Rows from block 12 of a small image classifier, named by matrix and row number. Rows with one number belong to one neuron. Each number is 50 + 15 x the weight over its row's rms, rounded and kept within 0 to 99. All counts start at 0.
After each neuron's rows are labels from the 100 images, of 14976, where the neuron reaches its largest size: "top examples" is what is common among them. Only what is clearly more common there than usual is listed. The data: capsule endoscopy frames (Kvasir-Capsule).
# gate: MLP gate (model.blocks.12.mlp.gate.weight, 1152x384), inputs 128-255
# fc1: MLP up (model.blocks.12.mlp.fc1.weight, 1152x384), inputs 128-255
# fc2: MLP down (model.blocks.12.mlp.fc2.weight, 384x1152, transposed), outputs 128-255

gate.19:56 58 47 35 30 63 80 57 38 31 43 39 54 29 20 54 61 41 66 65 67 32 49 48 23 42 58 68 49 38 41 41 33 31 44 72 71 42 43 32 43 50 55 57 61 61 49 49 51 54 64 71 36 50 56 42 58 47 47 72 40 59 74 46 31 83 58 62 50 53 56 60 34 76 46 57 73 64 56 55 43 37 47 74 52 76 15 41 52 46 54 40 69 37 37 63 51 24 16 55 49 44 18 67 82 20 64 45 59 59 41 54 44 58 17 59 58 14 77 34 61 18 48 58 26 38 51 50
fc1.19:57 52 57 60 63 40 44 56 60 45 30 68 54 62 60 37 54 44 46 44 55 67 36 62 72 33 32 64 23 69 48 37 56 34 63 67 47 52 41 34 42 48 41 56 60 42 75 53 69 37 44 40 52 45 54 58 59 51 36 72 70 43 47 46 69 70 62 64 34 67 20 41 55 50 30 35 40 57 64 49 38 72 18 75 53 24 70 64 72 34 44 44 40 67 53 45 28 48 49 43 08 40 56 26 42 85 27 48 47 49 54 58 40 55 65 43 41 40 49 53 50 43 24 68 35 49 74 31
fc2.19:31 38 54 65 48 60 51 41 48 65 33 49 50 53 45 54 59 40 42 46 19 50 55 30 63 58 57 42 52 27 67 66 52 59 58 73 42 20 41 48 90 56 50 76 52 66 57 82 53 46 51 47 79 68 87 27 68 51 48 17 27 57 39 49 38 77 39 37 60 35 76 80 42 57 61 44 66 43 61 48 37 20 53 31 59 27 28 31 62 55 71 53 58 58 32 26 61 40 62 71 46 34 59 57 36 69 46 55 33 66 59 69 39 64 64 34 27 30 71 50 66 65 46 35 06 78 58 48
top examples: finding: reduced mucosal view

gate.313:52 54 44 58 46 40 39 51 58 39 32 50 39 58 61 22 43 44 43 60 88 53 69 51 60 30 54 88 56 43 90 46 32 38 56 39 55 42 43 61 80 54 28 47 69 44 67 76 69 69 61 53 39 31 73 41 56 11 63 23 46 59 63 51 42 32 52 38 50 72 33 66 51 34 50 49 48 52 43 46 52 41 59 59 45 56 63 54 49 36 30 46 34 37 89 58 64 24 70 54 46 48 58 53 35 33 50 61 35 44 35 66 63 22 60 37 58 40 67 51 49 45 80 49 41 43 58 12
fc1.313:51 56 27 54 52 52 35 42 31 47 69 58 44 49 42 49 53 70 56 59 57 68 36 79 66 36 72 42 42 39 68 42 68 58 74 40 30 58 65 54 60 48 21 67 89 61 25 49 63 32 64 33 52 39 75 49 34 58 48 46 28 48 60 18 91 75 62 65 41 67 54 49 43 61 54 19 49 52 48 28 46 50 44 39 61 52 60 58 68 63 36 74 49 61 60 32 37 33 43 58 72 53 56 49 47 55 47 71 34 70 50 55 37 46 58 41 73 66 53 41 66 62 66 45 63 43 37 49
fc2.313:52 57 55 52 31 60 25 57 50 73 45 21 61 58 72 57 39 59 30 42 73 68 36 52 90 28 45 31 47 55 35 32 53 52 39 42 68 46 60 80 48 39 45 65 69 49 44 80 64 35 50 54 64 49 54 69 31 44 43 64 88 60 35 39 42 51 57 54 91 57 48 34 56 56 59 50 50 73 61 59 38 33 48 57 57 39 55 74 34 36 61 39 39 56 44 72 58 37 72 55 43 40 59 53 76 51 59 18 34 21 54 45 63 64 97 42 34 34 51 44 33 33 59 47 63 42 77 46
top examples: finding: foreign body

gate.455:64 29 69 36 69 48 43 27 46 40 53 29 53 36 55 67 55 40 51 74 55 35 66 66 67 76 50 50 64 60 73 42 29 59 66 68 60 59 74 79 49 54 75 44 30 66 62 35 23 31 66 42 51 77 60 68 58 67 44 28 52 51 63 37 59 71 71 48 67 18 41 50 63 58 28 44 39 51 44 29 45 37 70 63 36 60 44 41 34 26 40 33 30 44 46 28 48 34 44 33 44 39 61 54 54 61 66 71 53 63 52 37 68 47 40 53 44 35 31 45 52 74 41 59 27 42 68 63
fc1.455:63 24 42 68 30 63 39 71 42 47 37 47 57 37 60 26 54 44 51 34 53 56 65 46 40 76 63 51 55 57 70 34 21 41 51 29 57 26 70 31 28 26 38 52 47 26 70 57 35 51 38 25 63 65 68 61 52 73 32 34 60 66 51 52 59 46 47 73 73 70 22 62 58 26 52 32 45 65 64 73 38 69 53 70 33 29 34 74 47 65 31 59 48 57 30 56 36 53 61 53 41 40 67 35 35 52 47 43 73 71 29 74 35 27 73 61 68 63 64 43 29 61 40 63 68 61 61 73
fc2.455:37 54 57 30 75 70 61 55 51 61 66 70 52 38 16 58 46 54 49 41 80 47 73 42 08 40 55 50 36 53 34 68 41 56 50 25 83 46 80 48 41 54 55 19 48 40 48 34 60 15 65 44 38 63 59 29 23 47 52 27 39 56 67 45 44 49 42 44 47 51 84 56 21 31 36 48 31 66 26 60 52 80 50 48 34 49 33 49 70 44 55 37 36 63 45 45 55 45 51 53 56 33 84 54 90 43 53 72 54 30 42 71 44 40 52 70 33 48 58 26 62 45 49 37 53 63 38 57
top examples: finding: ileocecal valve

gate.575:27 45 53 33 47 63 57 14 33 28 65 45 51 50 37 39 65 61 50 55 45 61 36 44 54 56 39 33 58 57 52 32 37 58 73 54 67 39 60 24 76 51 55 64 62 39 46 76 66 41 13 50 73 69 56 45 49 32 43 61 43 38 47 69 66 28 45 51 26 38 50 26 51 71 44 25 45 43 80 53 56 68 71 49 28 37 62 59 42 45 68 28 44 71 48 52 60 62 31 69 62 63 50 67 64 38 79 15 52 46 74 52 35 60 67 33 54 40 39 31 57 59 42 52 61 39 57 33
fc1.575:26 54 60 62 38 63 36 54 49 60 42 61 58 54 23 50 25 52 44 16 70 53 13 34 44 39 51 28 41 69 57 48 73 70 36 45 33 62 44 51 64 69 30 42 35 59 47 56 37 74 06 54 60 77 46 60 40 54 45 60 57 41 34 42 44 28 45 28 52 29 50 39 17 65 69 59 62 56 31 45 32 44 59 55 52 21 56 49 75 33 20 34 37 43 47 59 79 22 45 55 41 60 54 38 66 29 47 19 64 17 32 34 41 34 58 50 66 55 34 42 51 51 66 71 40 66 51 27
fc2.575:77 50 44 27 72 58 79 49 47 81 43 43 58 20 33 48 53 34 55 46 64 60 40 49 59 59 75 29 38 22 39 38 47 62 53 43 40 65 41 57 20 54 47 43 37 85 40 42 33 54 63 64 48 68 91 42 65 17 59 64 54 24 53 30 57 43 36 50 46 73 49 55 49 66 38 60 77 56 49 36 62 43 49 74 36 76 59 59 25 65 66 56 50 38 28 33 47 43 51 59 41 55 30 65 52 54 67 67 55 51 37 44 80 84 38 48 60 42 25 71 64 55 30 51 48 35 48 54
top examples: finding: reduced mucosal view

gate.2:64 35 59 40 50 37 57 25 46 34 39 18 58 30 80 35 29 58 54 21 31 81 43 11 47 34 69 47 61 63 71 28 65 42 23 24 60 30 30 72 44 55 45 30 55 53 41 34 65 53 70 72 29 40 64 46 33 45 55 27 83 48 52 42 52 44 53 52 55 61 55 51 51 52 52 45 30 41 67 55 57 55 51 41 72 59 59 60 51 60 45 00 25 47 32 31 63 46 57 42 25 47 89 53 79 52 39 56 65 22 72 39 66 45 44 49 32 40 32 62 61 38 51 30 24 30 42 56
fc1.2:61 50 62 54 50 63 45 52 53 48 55 59 34 44 06 40 42 39 67 59 52 65 52 71 56 82 57 47 50 32 37 39 44 28 61 13 48 48 37 23 30 38 62 59 34 58 71 30 27 63 47 62 65 39 74 72 69 76 50 42 56 40 69 60 47 62 59 68 40 46 58 41 44 59 43 27 54 37 36 47 65 65 26 69 74 58 53 33 44 55 53 65 55 31 52 38 31 65 38 57 68 48 52 25 29 56 57 58 31 46 75 68 48 44 64 12 39 70 37 52 57 71 49 52 61 50 50 57
fc2.2:69 23 52 69 67 19 57 71 19 82 38 37 36 50 70 59 63 57 74 60 52 58 24 55 27 48 23 58 45 49 42 70 38 68 41 81 40 38 63 63 54 60 70 24 36 35 44 54 65 60 57 48 32 12 45 38 31 38 36 59 39 42 49 51 41 73 93 48 38 46 51 59 44 78 55 47 53 58 61 40 50 55 29 15 37 69 51 48 55 75 51 35 59 30 64 64 50 58 50 60 39 47 76 56 44 29 36 68 48 69 45 39 58 51 60 51 16 41 60 82 54 59 68 40 47 69 67 52
top examples: finding: reduced mucosal view

gate.431:59 72 71 55 52 24 51 49 30 48 21 52 45 32 35 63 47 38 34 29 35 36 27 42 68 73 48 63 50 54 31 66 32 57 24 64 32 54 67 67 69 75 59 57 42 60 66 62 63 73 34 43 58 43 35 84 53 50 62 58 50 37 71 37 81 35 39 31 27 33 50 28 60 48 47 73 42 22 75 75 42 49 69 42 75 42 45 61 36 74 29 73 79 60 62 67 60 82 37 68 45 56 33 25 25 64 75 46 50 41 40 24 44 53 51 34 38 63 52 67 33 60 46 25 73 44 31 54
fc1.431:62 40 61 52 64 58 29 21 37 66 36 58 70 69 55 30 46 31 34 63 45 39 37 56 63 51 61 71 51 65 64 51 33 32 57 47 34 31 51 30 27 63 73 31 65 67 68 71 53 45 54 44 69 50 77 40 64 59 72 61 60 66 52 69 41 32 67 57 34 49 39 60 69 29 48 67 33 68 70 35 38 51 45 69 77 62 53 71 47 65 66 52 36 31 35 76 39 44 28 41 27 36 51 71 27 54 24 56 44 67 73 43 44 69 65 29 64 30 30 47 74 79 62 74 66 52 35 55
fc2.431:32 43 41 41 51 78 64 29 37 53 59 46 50 82 69 32 58 47 22 56 65 59 37 40 52 23 67 37 64 66 54 64 63 44 10 18 60 23 62 53 78 62 56 46 56 32 42 27 59 41 60 46 86 55 64 64 63 57 57 21 42 55 39 53 51 45 52 39 40 42 62 54 63 54 27 36 55 24 55 35 57 71 56 35 61 56 48 54 59 77 47 42 36 42 48 55 55 13 38 56 50 45 74 74 58 62 41 49 53 56 54 65 61 38 51 39 36 63 44 38 62 76 35 49 51 61 45 61
top examples: finding: ileocecal valve

gate.527:51 30 35 37 45 38 62 50 76 80 36 80 43 68 58 37 38 70 51 74 44 61 64 38 72 24 61 79 71 27 60 31 45 71 54 44 51 18 70 56 56 64 44 34 42 29 39 42 24 55 47 35 52 40 44 49 65 50 35 36 49 58 33 48 50 69 64 35 59 30 72 36 69 28 43 59 23 70 38 41 40 44 70 68 56 38 52 43 31 20 55 46 46 43 68 28 58 56 45 37 46 24 41 18 60 54 44 63 66 35 47 66 22 35 46 68 59 44 56 54 31 49 54 61 49 47 75 56
fc1.527:68 50 38 50 43 39 43 54 80 70 44 48 38 30 41 68 67 43 36 64 57 34 45 27 32 35 61 57 69 38 38 45 58 53 21 68 49 38 63 68 60 48 50 42 30 74 38 32 26 31 48 39 26 81 48 51 55 58 76 52 69 33 69 53 46 69 67 55 49 35 36 33 40 41 39 28 41 37 35 50 54 56 59 76 45 28 42 38 73 40 65 43 62 52 45 63 45 79 53 35 73 34 48 70 79 76 59 63 71 52 34 65 55 67 37 36 46 41 27 41 65 31 42 54 72 52 71 42
fc2.527:52 30 47 78 58 39 55 41 39 22 42 34 16 35 45 34 46 24 50 61 45 66 74 66 52 58 21 60 39 69 57 39 39 41 49 52 49 69 71 59 39 57 25 27 29 41 51 37 78 53 58 64 43 80 50 22 47 64 43 28 47 64 40 80 21 49 48 62 47 44 51 58 47 66 50 53 31 76 50 65 45 68 56 59 47 26 57 44 33 48 49 27 35 25 27 50 50 38 55 54 64 46 37 58 54 36 37 44 73 65 61 60 46 45 23 74 60 48 31 70 61 11 18 28 46 38 54 65
top examples: finding: reduced mucosal view; finding: ileocecal valve

gate.152:36 63 65 62 49 06 62 27 38 37 35 54 50 53 69 55 38 59 54 53 59 69 66 38 46 47 71 56 70 42 36 81 51 40 21 68 07 72 67 59 34 49 70 33 52 45 63 28 32 25 57 35 48 69 66 35 45 37 61 39 77 29 43 30 89 52 50 42 69 51 65 16 81 69 58 35 38 49 61 68 52 38 65 65 74 47 55 70 53 48 52 61 51 16 64 43 55 20 55 35 47 28 44 57 24 48 41 53 30 46 44 68 48 46 52 38 59 24 76 53 39 46 50 72 44 47 54 37
fc1.152:27 58 60 33 42 42 41 61 57 51 46 42 57 33 48 54 40 25 68 43 56 66 60 72 33 78 45 54 30 67 40 33 52 36 46 24 26 59 24 50 42 54 43 75 48 46 35 33 36 64 54 76 45 48 50 72 45 52 61 45 36 80 19 78 32 63 66 64 36 53 62 31 48 52 59 38 42 52 71 50 52 50 58 44 63 59 44 41 68 37 70 32 37 78 45 79 35 74 42 61 64 55 73 44 59 18 35 43 35 52 70 64 40 38 52 38 35 47 48 50 71 62 71 22 91 39 42 40
fc2.152:43 41 37 76 58 49 85 47 56 57 55 66 65 48 27 52 29 85 56 46 53 60 36 48 59 19 44 39 73 42 47 54 22 73 68 49 53 49 73 43 57 63 50 50 35 59 46 66 69 57 77 42 40 41 49 13 54 58 42 27 37 57 24 54 48 46 48 48 36 55 42 64 64 60 55 71 30 50 70 32 81 51 52 64 48 72 74 58 55 50 44 46 56 49 62 40 40 45 68 50 66 24 48 70 45 76 42 75 42 73 58 66 45 49 55 55 46 38 35 61 58 60 48 16 76 44 46 73
top examples: finding: reduced mucosal view

gate.552:63 13 58 50 50 50 34 28 55 46 49 62 66 62 53 32 40 57 46 28 33 60 72 64 32 39 45 25 59 66 58 59 40 51 30 58 51 57 79 67 60 55 34 60 89 25 28 53 79 48 54 73 62 44 37 64 52 56 76 48 50 36 52 60 55 45 62 56 74 49 65 40 20 41 42 53 48 34 31 44 31 63 43 55 48 40 57 49 65 67 41 59 51 36 28 24 32 45 52 69 51 58 58 47 49 68 74 47 11 52 77 52 73 25 34 67 62 41 28 51 50 36 48 66 46 73 72 40
fc1.552:64 42 63 19 47 77 46 55 39 59 50 58 49 07 44 24 29 80 45 36 30 54 61 30 42 64 34 40 43 45 68 37 73 56 54 50 58 64 52 56 67 41 55 55 36 52 56 55 28 58 57 50 56 56 48 44 56 54 65 54 54 32 35 82 24 49 51 49 36 49 53 34 78 59 61 25 55 49 52 62 43 59 47 60 39 46 67 49 30 46 54 72 43 43 47 33 22 61 68 38 43 46 52 64 44 32 52 50 53 66 41 26 77 52 78 65 51 48 52 38 45 52 55 61 56 59 48 57
fc2.552:32 20 43 29 55 54 64 19 40 43 41 27 56 40 40 65 50 92 25 42 48 40 60 43 23 45 57 59 72 52 25 41 94 65 46 50 50 60 54 62 47 55 36 45 60 47 45 46 41 49 42 48 48 31 48 49 50 69 52 58 56 32 20 57 80 48 56 89 55 37 41 54 48 53 45 66 59 71 55 44 65 46 51 28 55 60 45 62 32 29 31 37 56 56 86 28 30 33 47 75 42 43 60 44 46 64 55 73 17 57 46 59 65 71 49 40 76 40 69 56 92 50 35 31 50 40 22 59
top examples: finding: reduced mucosal view

gate.295:64 39 52 64 38 51 44 36 65 32 83 81 58 59 33 76 25 72 70 78 56 47 79 46 51 75 51 49 61 68 40 66 68 81 38 36 44 46 76 41 32 28 49 31 45 79 61 45 45 41 28 73 47 20 64 77 68 50 68 52 58 47 50 52 54 50 20 47 34 66 39 44 67 45 48 67 83 73 42 49 58 23 33 34 59 54 41 45 66 44 49 46 55 47 54 44 40 46 48 66 33 40 60 73 63 43 50 62 64 50 63 71 57 70 49 57 65 30 36 36 60 61 34 38 47 64 70 38
fc1.295:41 59 65 26 65 57 70 42 49 39 48 27 68 38 51 55 49 55 51 47 46 62 27 79 62 59 82 47 77 34 62 55 55 36 73 46 64 52 66 57 49 67 49 31 22 54 41 57 40 74 34 44 39 33 34 26 28 36 32 60 51 75 30 62 50 72 56 35 44 25 42 68 41 36 37 75 74 60 57 36 68 23 58 27 81 45 33 73 43 36 33 66 47 42 60 42 57 38 31 23 50 66 49 41 22 32 40 52 28 64 62 52 76 60 39 38 76 75 73 49 42 34 57 60 39 58 19 37
fc2.295:30 65 47 84 32 45 43 55 16 40 51 32 69 62 67 84 78 44 40 61 52 54 53 47 58 70 54 39 10 69 33 33 51 70 40 46 47 34 76 37 63 45 46 41 43 63 42 63 49 40 68 57 53 33 62 63 60 29 24 45 46 63 90 54 44 56 64 58 40 82 54 86 20 45 48 64 24 66 74 46 38 54 67 69 30 51 37 47 49 41 67 51 40 62 61 19 30 67 82 24 38 12 43 30 59 47 40 48 74 55 41 58 37 52 42 32 57 56 45 45 21 71 44 40 74 33 50 53
top examples: finding: ileocecal valve

gate.649:55 48 50 65 59 57 39 41 25 46 51 33 34 40 40 67 23 37 58 65 64 17 53 57 48 75 48 63 71 54 59 49 40 19 44 38 49 67 50 36 73 66 53 18 61 34 53 32 32 63 52 70 36 66 77 54 51 84 47 37 50 39 47 72 39 64 55 66 19 70 49 64 50 67 12 79 63 51 39 35 53 47 51 58 56 30 66 42 61 72 55 48 50 52 69 48 62 48 25 50 43 49 69 64 33 62 27 68 54 75 33 47 51 37 65 45 28 31 69 39 54 51 65 61 56 43 64 23
fc1.649:51 57 54 60 72 25 70 80 34 35 47 64 49 29 44 62 22 32 63 70 52 44 72 35 67 38 52 40 63 59 64 74 54 47 52 29 61 52 47 38 46 73 72 42 50 65 44 38 51 71 59 50 66 37 50 56 50 57 46 59 70 61 29 46 63 69 47 50 46 56 71 33 74 34 37 50 64 58 35 43 75 32 84 77 33 50 53 72 43 19 51 70 55 37 46 43 57 81 71 19 24 68 38 61 35 53 36 39 40 67 36 53 80 50 62 57 39 72 58 65 34 36 64 34 58 47 54 54
fc2.649:36 46 54 44 29 54 54 53 37 46 68 56 57 39 62 54 30 71 66 21 35 53 32 53 56 54 38 90 72 90 67 54 54 54 28 67 19 51 24 74 78 95 66 66 43 43 49 46 55 70 56 64 45 45 70 49 68 70 46 36 70 70 52 45 46 52 39 66 66 49 63 63 40 53 64 19 62 51 30 50 46 45 58 49 55 55 75 53 54 39 71 25 42 52 50 63 42 37 45 43 49 69 40 57 70 38 38 75 50 74 63 41 35 44 53 52 64 26 64 54 67 39 29 51 79 58 47 33
top examples: finding: ileocecal valve

gate.632:47 66 65 50 20 31 69 31 32 33 34 49 43 44 62 38 43 70 43 64 27 59 16 59 66 45 61 42 55 29 67 63 48 59 46 36 55 75 71 59 49 46 55 30 35 45 56 21 67 76 56 41 27 51 51 37 28 64 57 53 56 36 86 48 39 52 63 80 35 51 52 75 52 59 13 62 35 59 79 69 53 51 35 58 69 56 67 47 27 19 32 61 35 72 55 38 45 50 33 36 44 50 50 65 45 48 41 45 77 61 47 54 48 49 58 42 88 47 67 59 67 46 26 42 73 30 47 49
fc1.632:52 56 47 38 44 29 50 68 62 44 54 44 57 34 62 52 51 60 54 48 44 88 54 44 62 46 49 44 35 62 48 81 37 32 73 63 53 37 67 75 60 57 22 49 45 58 65 79 57 51 60 40 55 52 59 43 28 65 40 64 15 40 83 41 80 53 56 35 57 46 68 15 64 70 53 69 63 80 49 45 41 73 52 34 75 35 47 24 75 51 46 44 23 56 34 55 54 45 29 17 64 46 75 43 70 58 41 49 50 55 41 75 56 36 61 32 37 38 69 42 23 58 49 39 52 20 47 49
fc2.632:42 43 24 59 51 41 61 69 60 69 51 62 69 58 66 28 49 43 69 48 51 54 49 51 38 41 42 39 43 45 41 53 42 65 52 57 61 63 53 81 41 45 46 42 51 55 37 33 44 35 62 46 22 29 50 48 68 36 38 32 72 49 57 48 51 53 43 91 48 46 51 48 33 41 22 43 69 62 50 53 37 49 54 57 38 51 49 65 27 44 31 35 29 52 45 23 59 48 42 45 45 52 48 49 45 64 44 62 81 29 41 37 25 39 40 35 61 32 33 18 55 72 38 56 49 54 73 60
top examples: finding: foreign body; finding: ileocecal valve

gate.583:59 59 63 71 47 67 48 69 54 44 59 49 42 63 44 59 62 54 38 51 60 48 61 25 63 20 63 47 15 43 25 62 62 38 37 33 55 55 54 73 63 68 61 52 61 44 29 53 29 14 48 43 55 32 46 27 51 55 46 40 28 40 52 47 53 42 36 19 42 72 67 63 50 39 31 64 57 29 19 43 34 47 68 59 44 81 65 51 73 60 60 75 34 50 34 78 46 82 52 52 59 50 28 66 55 36 79 59 46 34 39 39 33 43 47 67 30 32 60 60 52 70 61 71 51 63 43 38
fc1.583:56 33 57 42 40 66 29 41 52 43 31 49 42 27 37 58 51 35 75 66 60 26 60 52 61 75 53 56 66 59 50 61 57 45 53 47 53 69 16 30 20 27 70 44 39 37 58 33 46 43 50 49 62 47 25 18 34 73 24 34 51 56 77 63 38 30 50 60 56 36 72 10 64 53 60 53 30 43 41 78 52 22 29 40 67 39 62 64 63 52 54 59 40 52 63 31 73 47 49 42 55 79 49 34 40 41 60 61 35 62 59 67 47 55 88 65 28 58 63 36 55 79 57 45 21 49 52 74
fc2.583:61 38 30 29 52 53 55 53 68 24 49 52 77 42 24 37 67 67 56 63 57 53 33 69 37 75 53 40 78 56 54 28 42 31 44 45 55 36 52 63 70 44 54 44 38 36 49 53 33 60 42 37 46 58 52 12 35 61 20 49 59 36 64 50 60 41 48 52 52 39 51 56 47 56 58 58 59 56 49 42 47 49 18 47 72 53 61 49 36 53 17 53 41 60 23 63 81 54 22 52 42 51 74 36 58 67 77 46 52 66 48 68 42 51 60 39 50 49 82 40 63 47 48 51 40 32 47 35
top examples: finding: foreign body

gate.203:53 35 57 39 65 40 45 36 45 27 49 29 39 71 41 58 53 65 52 53 55 51 40 44 78 47 40 56 64 57 87 31 25 74 51 54 60 79 32 53 37 41 50 58 08 48 40 46 43 53 67 35 71 82 61 51 56 50 52 60 47 36 65 13 37 36 88 41 17 52 41 75 56 36 45 39 48 52 55 46 44 64 37 55 67 84 53 38 58 61 65 48 67 30 41 47 70 54 64 66 65 78 57 69 55 53 35 50 34 34 24 58 54 57 63 63 51 51 54 76 74 33 47 43 54 77 47 35
fc1.203:39 61 57 60 61 58 71 43 62 40 47 38 39 49 29 36 36 52 83 62 61 68 54 57 71 48 48 40 55 41 32 61 40 29 50 17 33 59 71 49 39 41 51 54 40 62 40 40 59 62 59 66 60 61 51 44 47 62 54 47 29 48 66 35 37 35 63 49 42 45 49 80 73 50 40 46 32 34 73 52 86 78 33 63 55 62 52 51 29 44 58 44 54 43 61 47 81 62 25 58 27 63 57 57 70 44 00 65 39 66 40 24 72 66 68 41 36 63 49 71 57 56 11 67 42 60 43 25
fc2.203:36 62 59 61 30 71 61 41 62 48 37 65 40 53 36 63 45 83 56 52 80 35 62 50 30 54 65 31 34 30 43 59 47 38 78 63 42 68 41 62 85 61 46 51 50 80 53 38 61 71 61 46 21 45 00 27 38 51 29 63 44 44 55 73 21 48 73 77 22 43 51 61 63 64 55 68 64 76 75 42 44 40 51 43 59 60 47 11 60 46 67 56 33 64 35 56 47 38 75 29 51 47 68 71 39 58 28 30 58 50 28 41 49 42 41 47 79 61 25 34 29 32 26 30 48 51 69 40
top examples: finding: pylorus

gate.707:49 40 35 19 63 49 43 32 53 62 64 29 61 40 39 45 77 52 89 25 37 54 51 66 32 61 60 26 40 39 56 62 47 26 62 57 47 34 56 45 28 64 54 49 31 52 28 37 40 50 58 68 61 48 55 78 23 41 45 59 68 56 58 31 66 15 51 25 72 55 48 51 32 46 40 32 58 61 58 58 38 06 42 60 14 69 55 61 28 75 37 41 51 66 67 47 49 69 32 64 45 58 88 71 67 28 23 83 72 29 58 22 52 24 36 57 53 45 33 35 59 58 65 61 43 42 36 44
fc1.707:33 47 56 65 62 56 47 61 37 43 48 58 44 57 80 80 41 31 29 32 35 54 41 22 59 54 48 52 55 44 26 56 72 84 46 58 41 61 62 52 52 68 71 55 43 48 44 56 53 49 28 54 56 78 30 40 66 43 51 65 36 65 44 54 82 39 38 63 36 31 45 39 73 32 43 72 49 49 42 41 52 47 29 40 55 44 22 68 31 61 61 77 71 76 34 54 82 63 48 29 84 51 60 47 51 62 51 37 76 49 46 78 38 50 63 66 55 69 34 48 41 28 54 38 32 58 59 39
fc2.707:65 56 60 43 39 43 23 44 57 58 37 61 45 34 61 13 52 37 47 17 61 41 59 63 80 75 36 46 50 48 36 35 64 34 70 55 62 34 54 40 29 53 72 55 43 43 35 49 58 64 52 56 62 38 65 54 67 60 25 51 56 21 50 49 68 31 79 54 48 70 38 33 70 26 43 58 71 55 50 57 56 51 42 47 32 45 52 42 31 73 51 51 48 45 81 36 40 61 59 64 54 38 54 55 56 31 19 55 64 40 56 58 42 74 47 24 66 38 33 54 94 65 69 78 50 46 11 62
top examples: finding: ileocecal valve

gate.476:52 87 67 40 79 48 43 51 51 47 43 46 66 46 53 69 52 71 21 51 56 45 52 55 47 40 54 58 35 50 43 30 39 64 77 45 54 45 31 59 34 54 23 49 77 38 40 59 66 52 26 61 58 51 78 32 68 21 64 68 57 44 52 25 31 53 16 45 36 62 71 30 45 52 04 39 29 61 21 75 57 63 92 46 60 58 38 26 65 36 32 53 33 51 32 63 56 59 49 71 35 42 14 34 60 77 56 69 23 52 48 56 30 41 61 78 53 34 48 69 50 41 43 54 35 40 35 59
fc1.476:59 30 55 39 52 69 62 37 41 55 85 74 60 54 38 76 71 19 75 46 73 39 48 65 41 29 47 23 20 50 44 45 57 43 52 49 47 33 36 66 54 53 36 31 40 34 46 75 49 76 09 45 44 83 44 37 29 63 56 51 56 53 33 56 69 35 61 67 55 72 67 61 30 55 35 52 65 33 74 31 53 34 62 37 52 70 33 67 31 39 54 57 68 87 57 32 58 42 48 72 52 48 43 71 67 25 44 43 53 27 91 48 79 48 55 03 17 45 33 68 42 34 58 53 46 44 54 97
fc2.476:58 60 58 56 26 58 18 33 33 63 71 29 64 47 76 56 37 73 45 26 67 45 80 99 54 39 52 56 32 56 28 67 29 39 60 57 49 53 73 52 68 43 33 79 49 64 64 53 58 67 61 59 63 71 87 72 77 21 31 35 53 62 47 37 57 43 45 69 41 47 73 24 46 52 70 33 70 69 31 51 48 44 60 31 63 29 59 35 39 36 50 07 63 20 55 49 49 43 47 61 05 71 55 57 57 32 54 73 60 46 43 42 65 42 36 47 27 61 49 34 44 52 54 56 44 45 49 61
top examples: finding: reduced mucosal view

gate.570:37 53 46 77 29 69 67 60 26 65 37 44 66 63 73 29 28 41 70 40 35 66 41 69 51 56 36 37 23 68 46 49 33 67 23 56 59 40 34 42 61 67 35 40 29 28 28 34 29 63 49 56 23 67 57 50 51 60 53 75 49 63 48 37 33 20 46 50 65 61 33 35 27 70 31 37 60 38 60 48 50 41 51 32 65 43 62 78 61 75 61 40 32 77 34 55 73 34 40 45 37 73 26 29 43 33 40 67 68 57 58 61 39 60 56 58 65 51 33 44 58 34 56 56 51 56 51 56
fc1.570:74 47 41 61 41 55 27 54 76 59 40 38 53 30 80 57 46 19 54 40 38 75 29 59 47 65 57 66 37 49 56 44 39 72 26 65 49 40 21 39 43 31 42 72 61 58 44 62 71 26 37 45 58 44 52 48 41 40 77 45 53 33 57 66 46 56 23 30 30 64 73 56 25 73 38 68 54 32 53 54 25 52 43 62 66 65 41 44 47 60 52 79 20 74 58 42 56 40 70 68 66 34 24 55 62 76 75 59 44 60 56 74 24 37 44 33 65 75 45 33 47 69 61 61 50 45 53 35
fc2.570:36 69 51 51 49 58 22 52 54 56 39 44 68 57 41 48 20 51 74 46 41 41 27 69 46 46 27 65 42 50 62 67 58 45 63 62 32 40 29 56 41 53 59 57 52 49 40 43 28 76 85 28 48 64 30 56 62 47 30 25 36 64 77 52 49 50 54 43 56 13 58 26 65 37 82 39 53 52 22 42 51 53 40 37 76 34 69 25 51 48 42 48 47 73 70 53 34 30 64 50 33 56 32 33 58 42 77 62 51 49 71 43 50 20 67 29 55 34 62 55 40 76 77 70 53 14 25 69
top examples: finding: ileocecal valve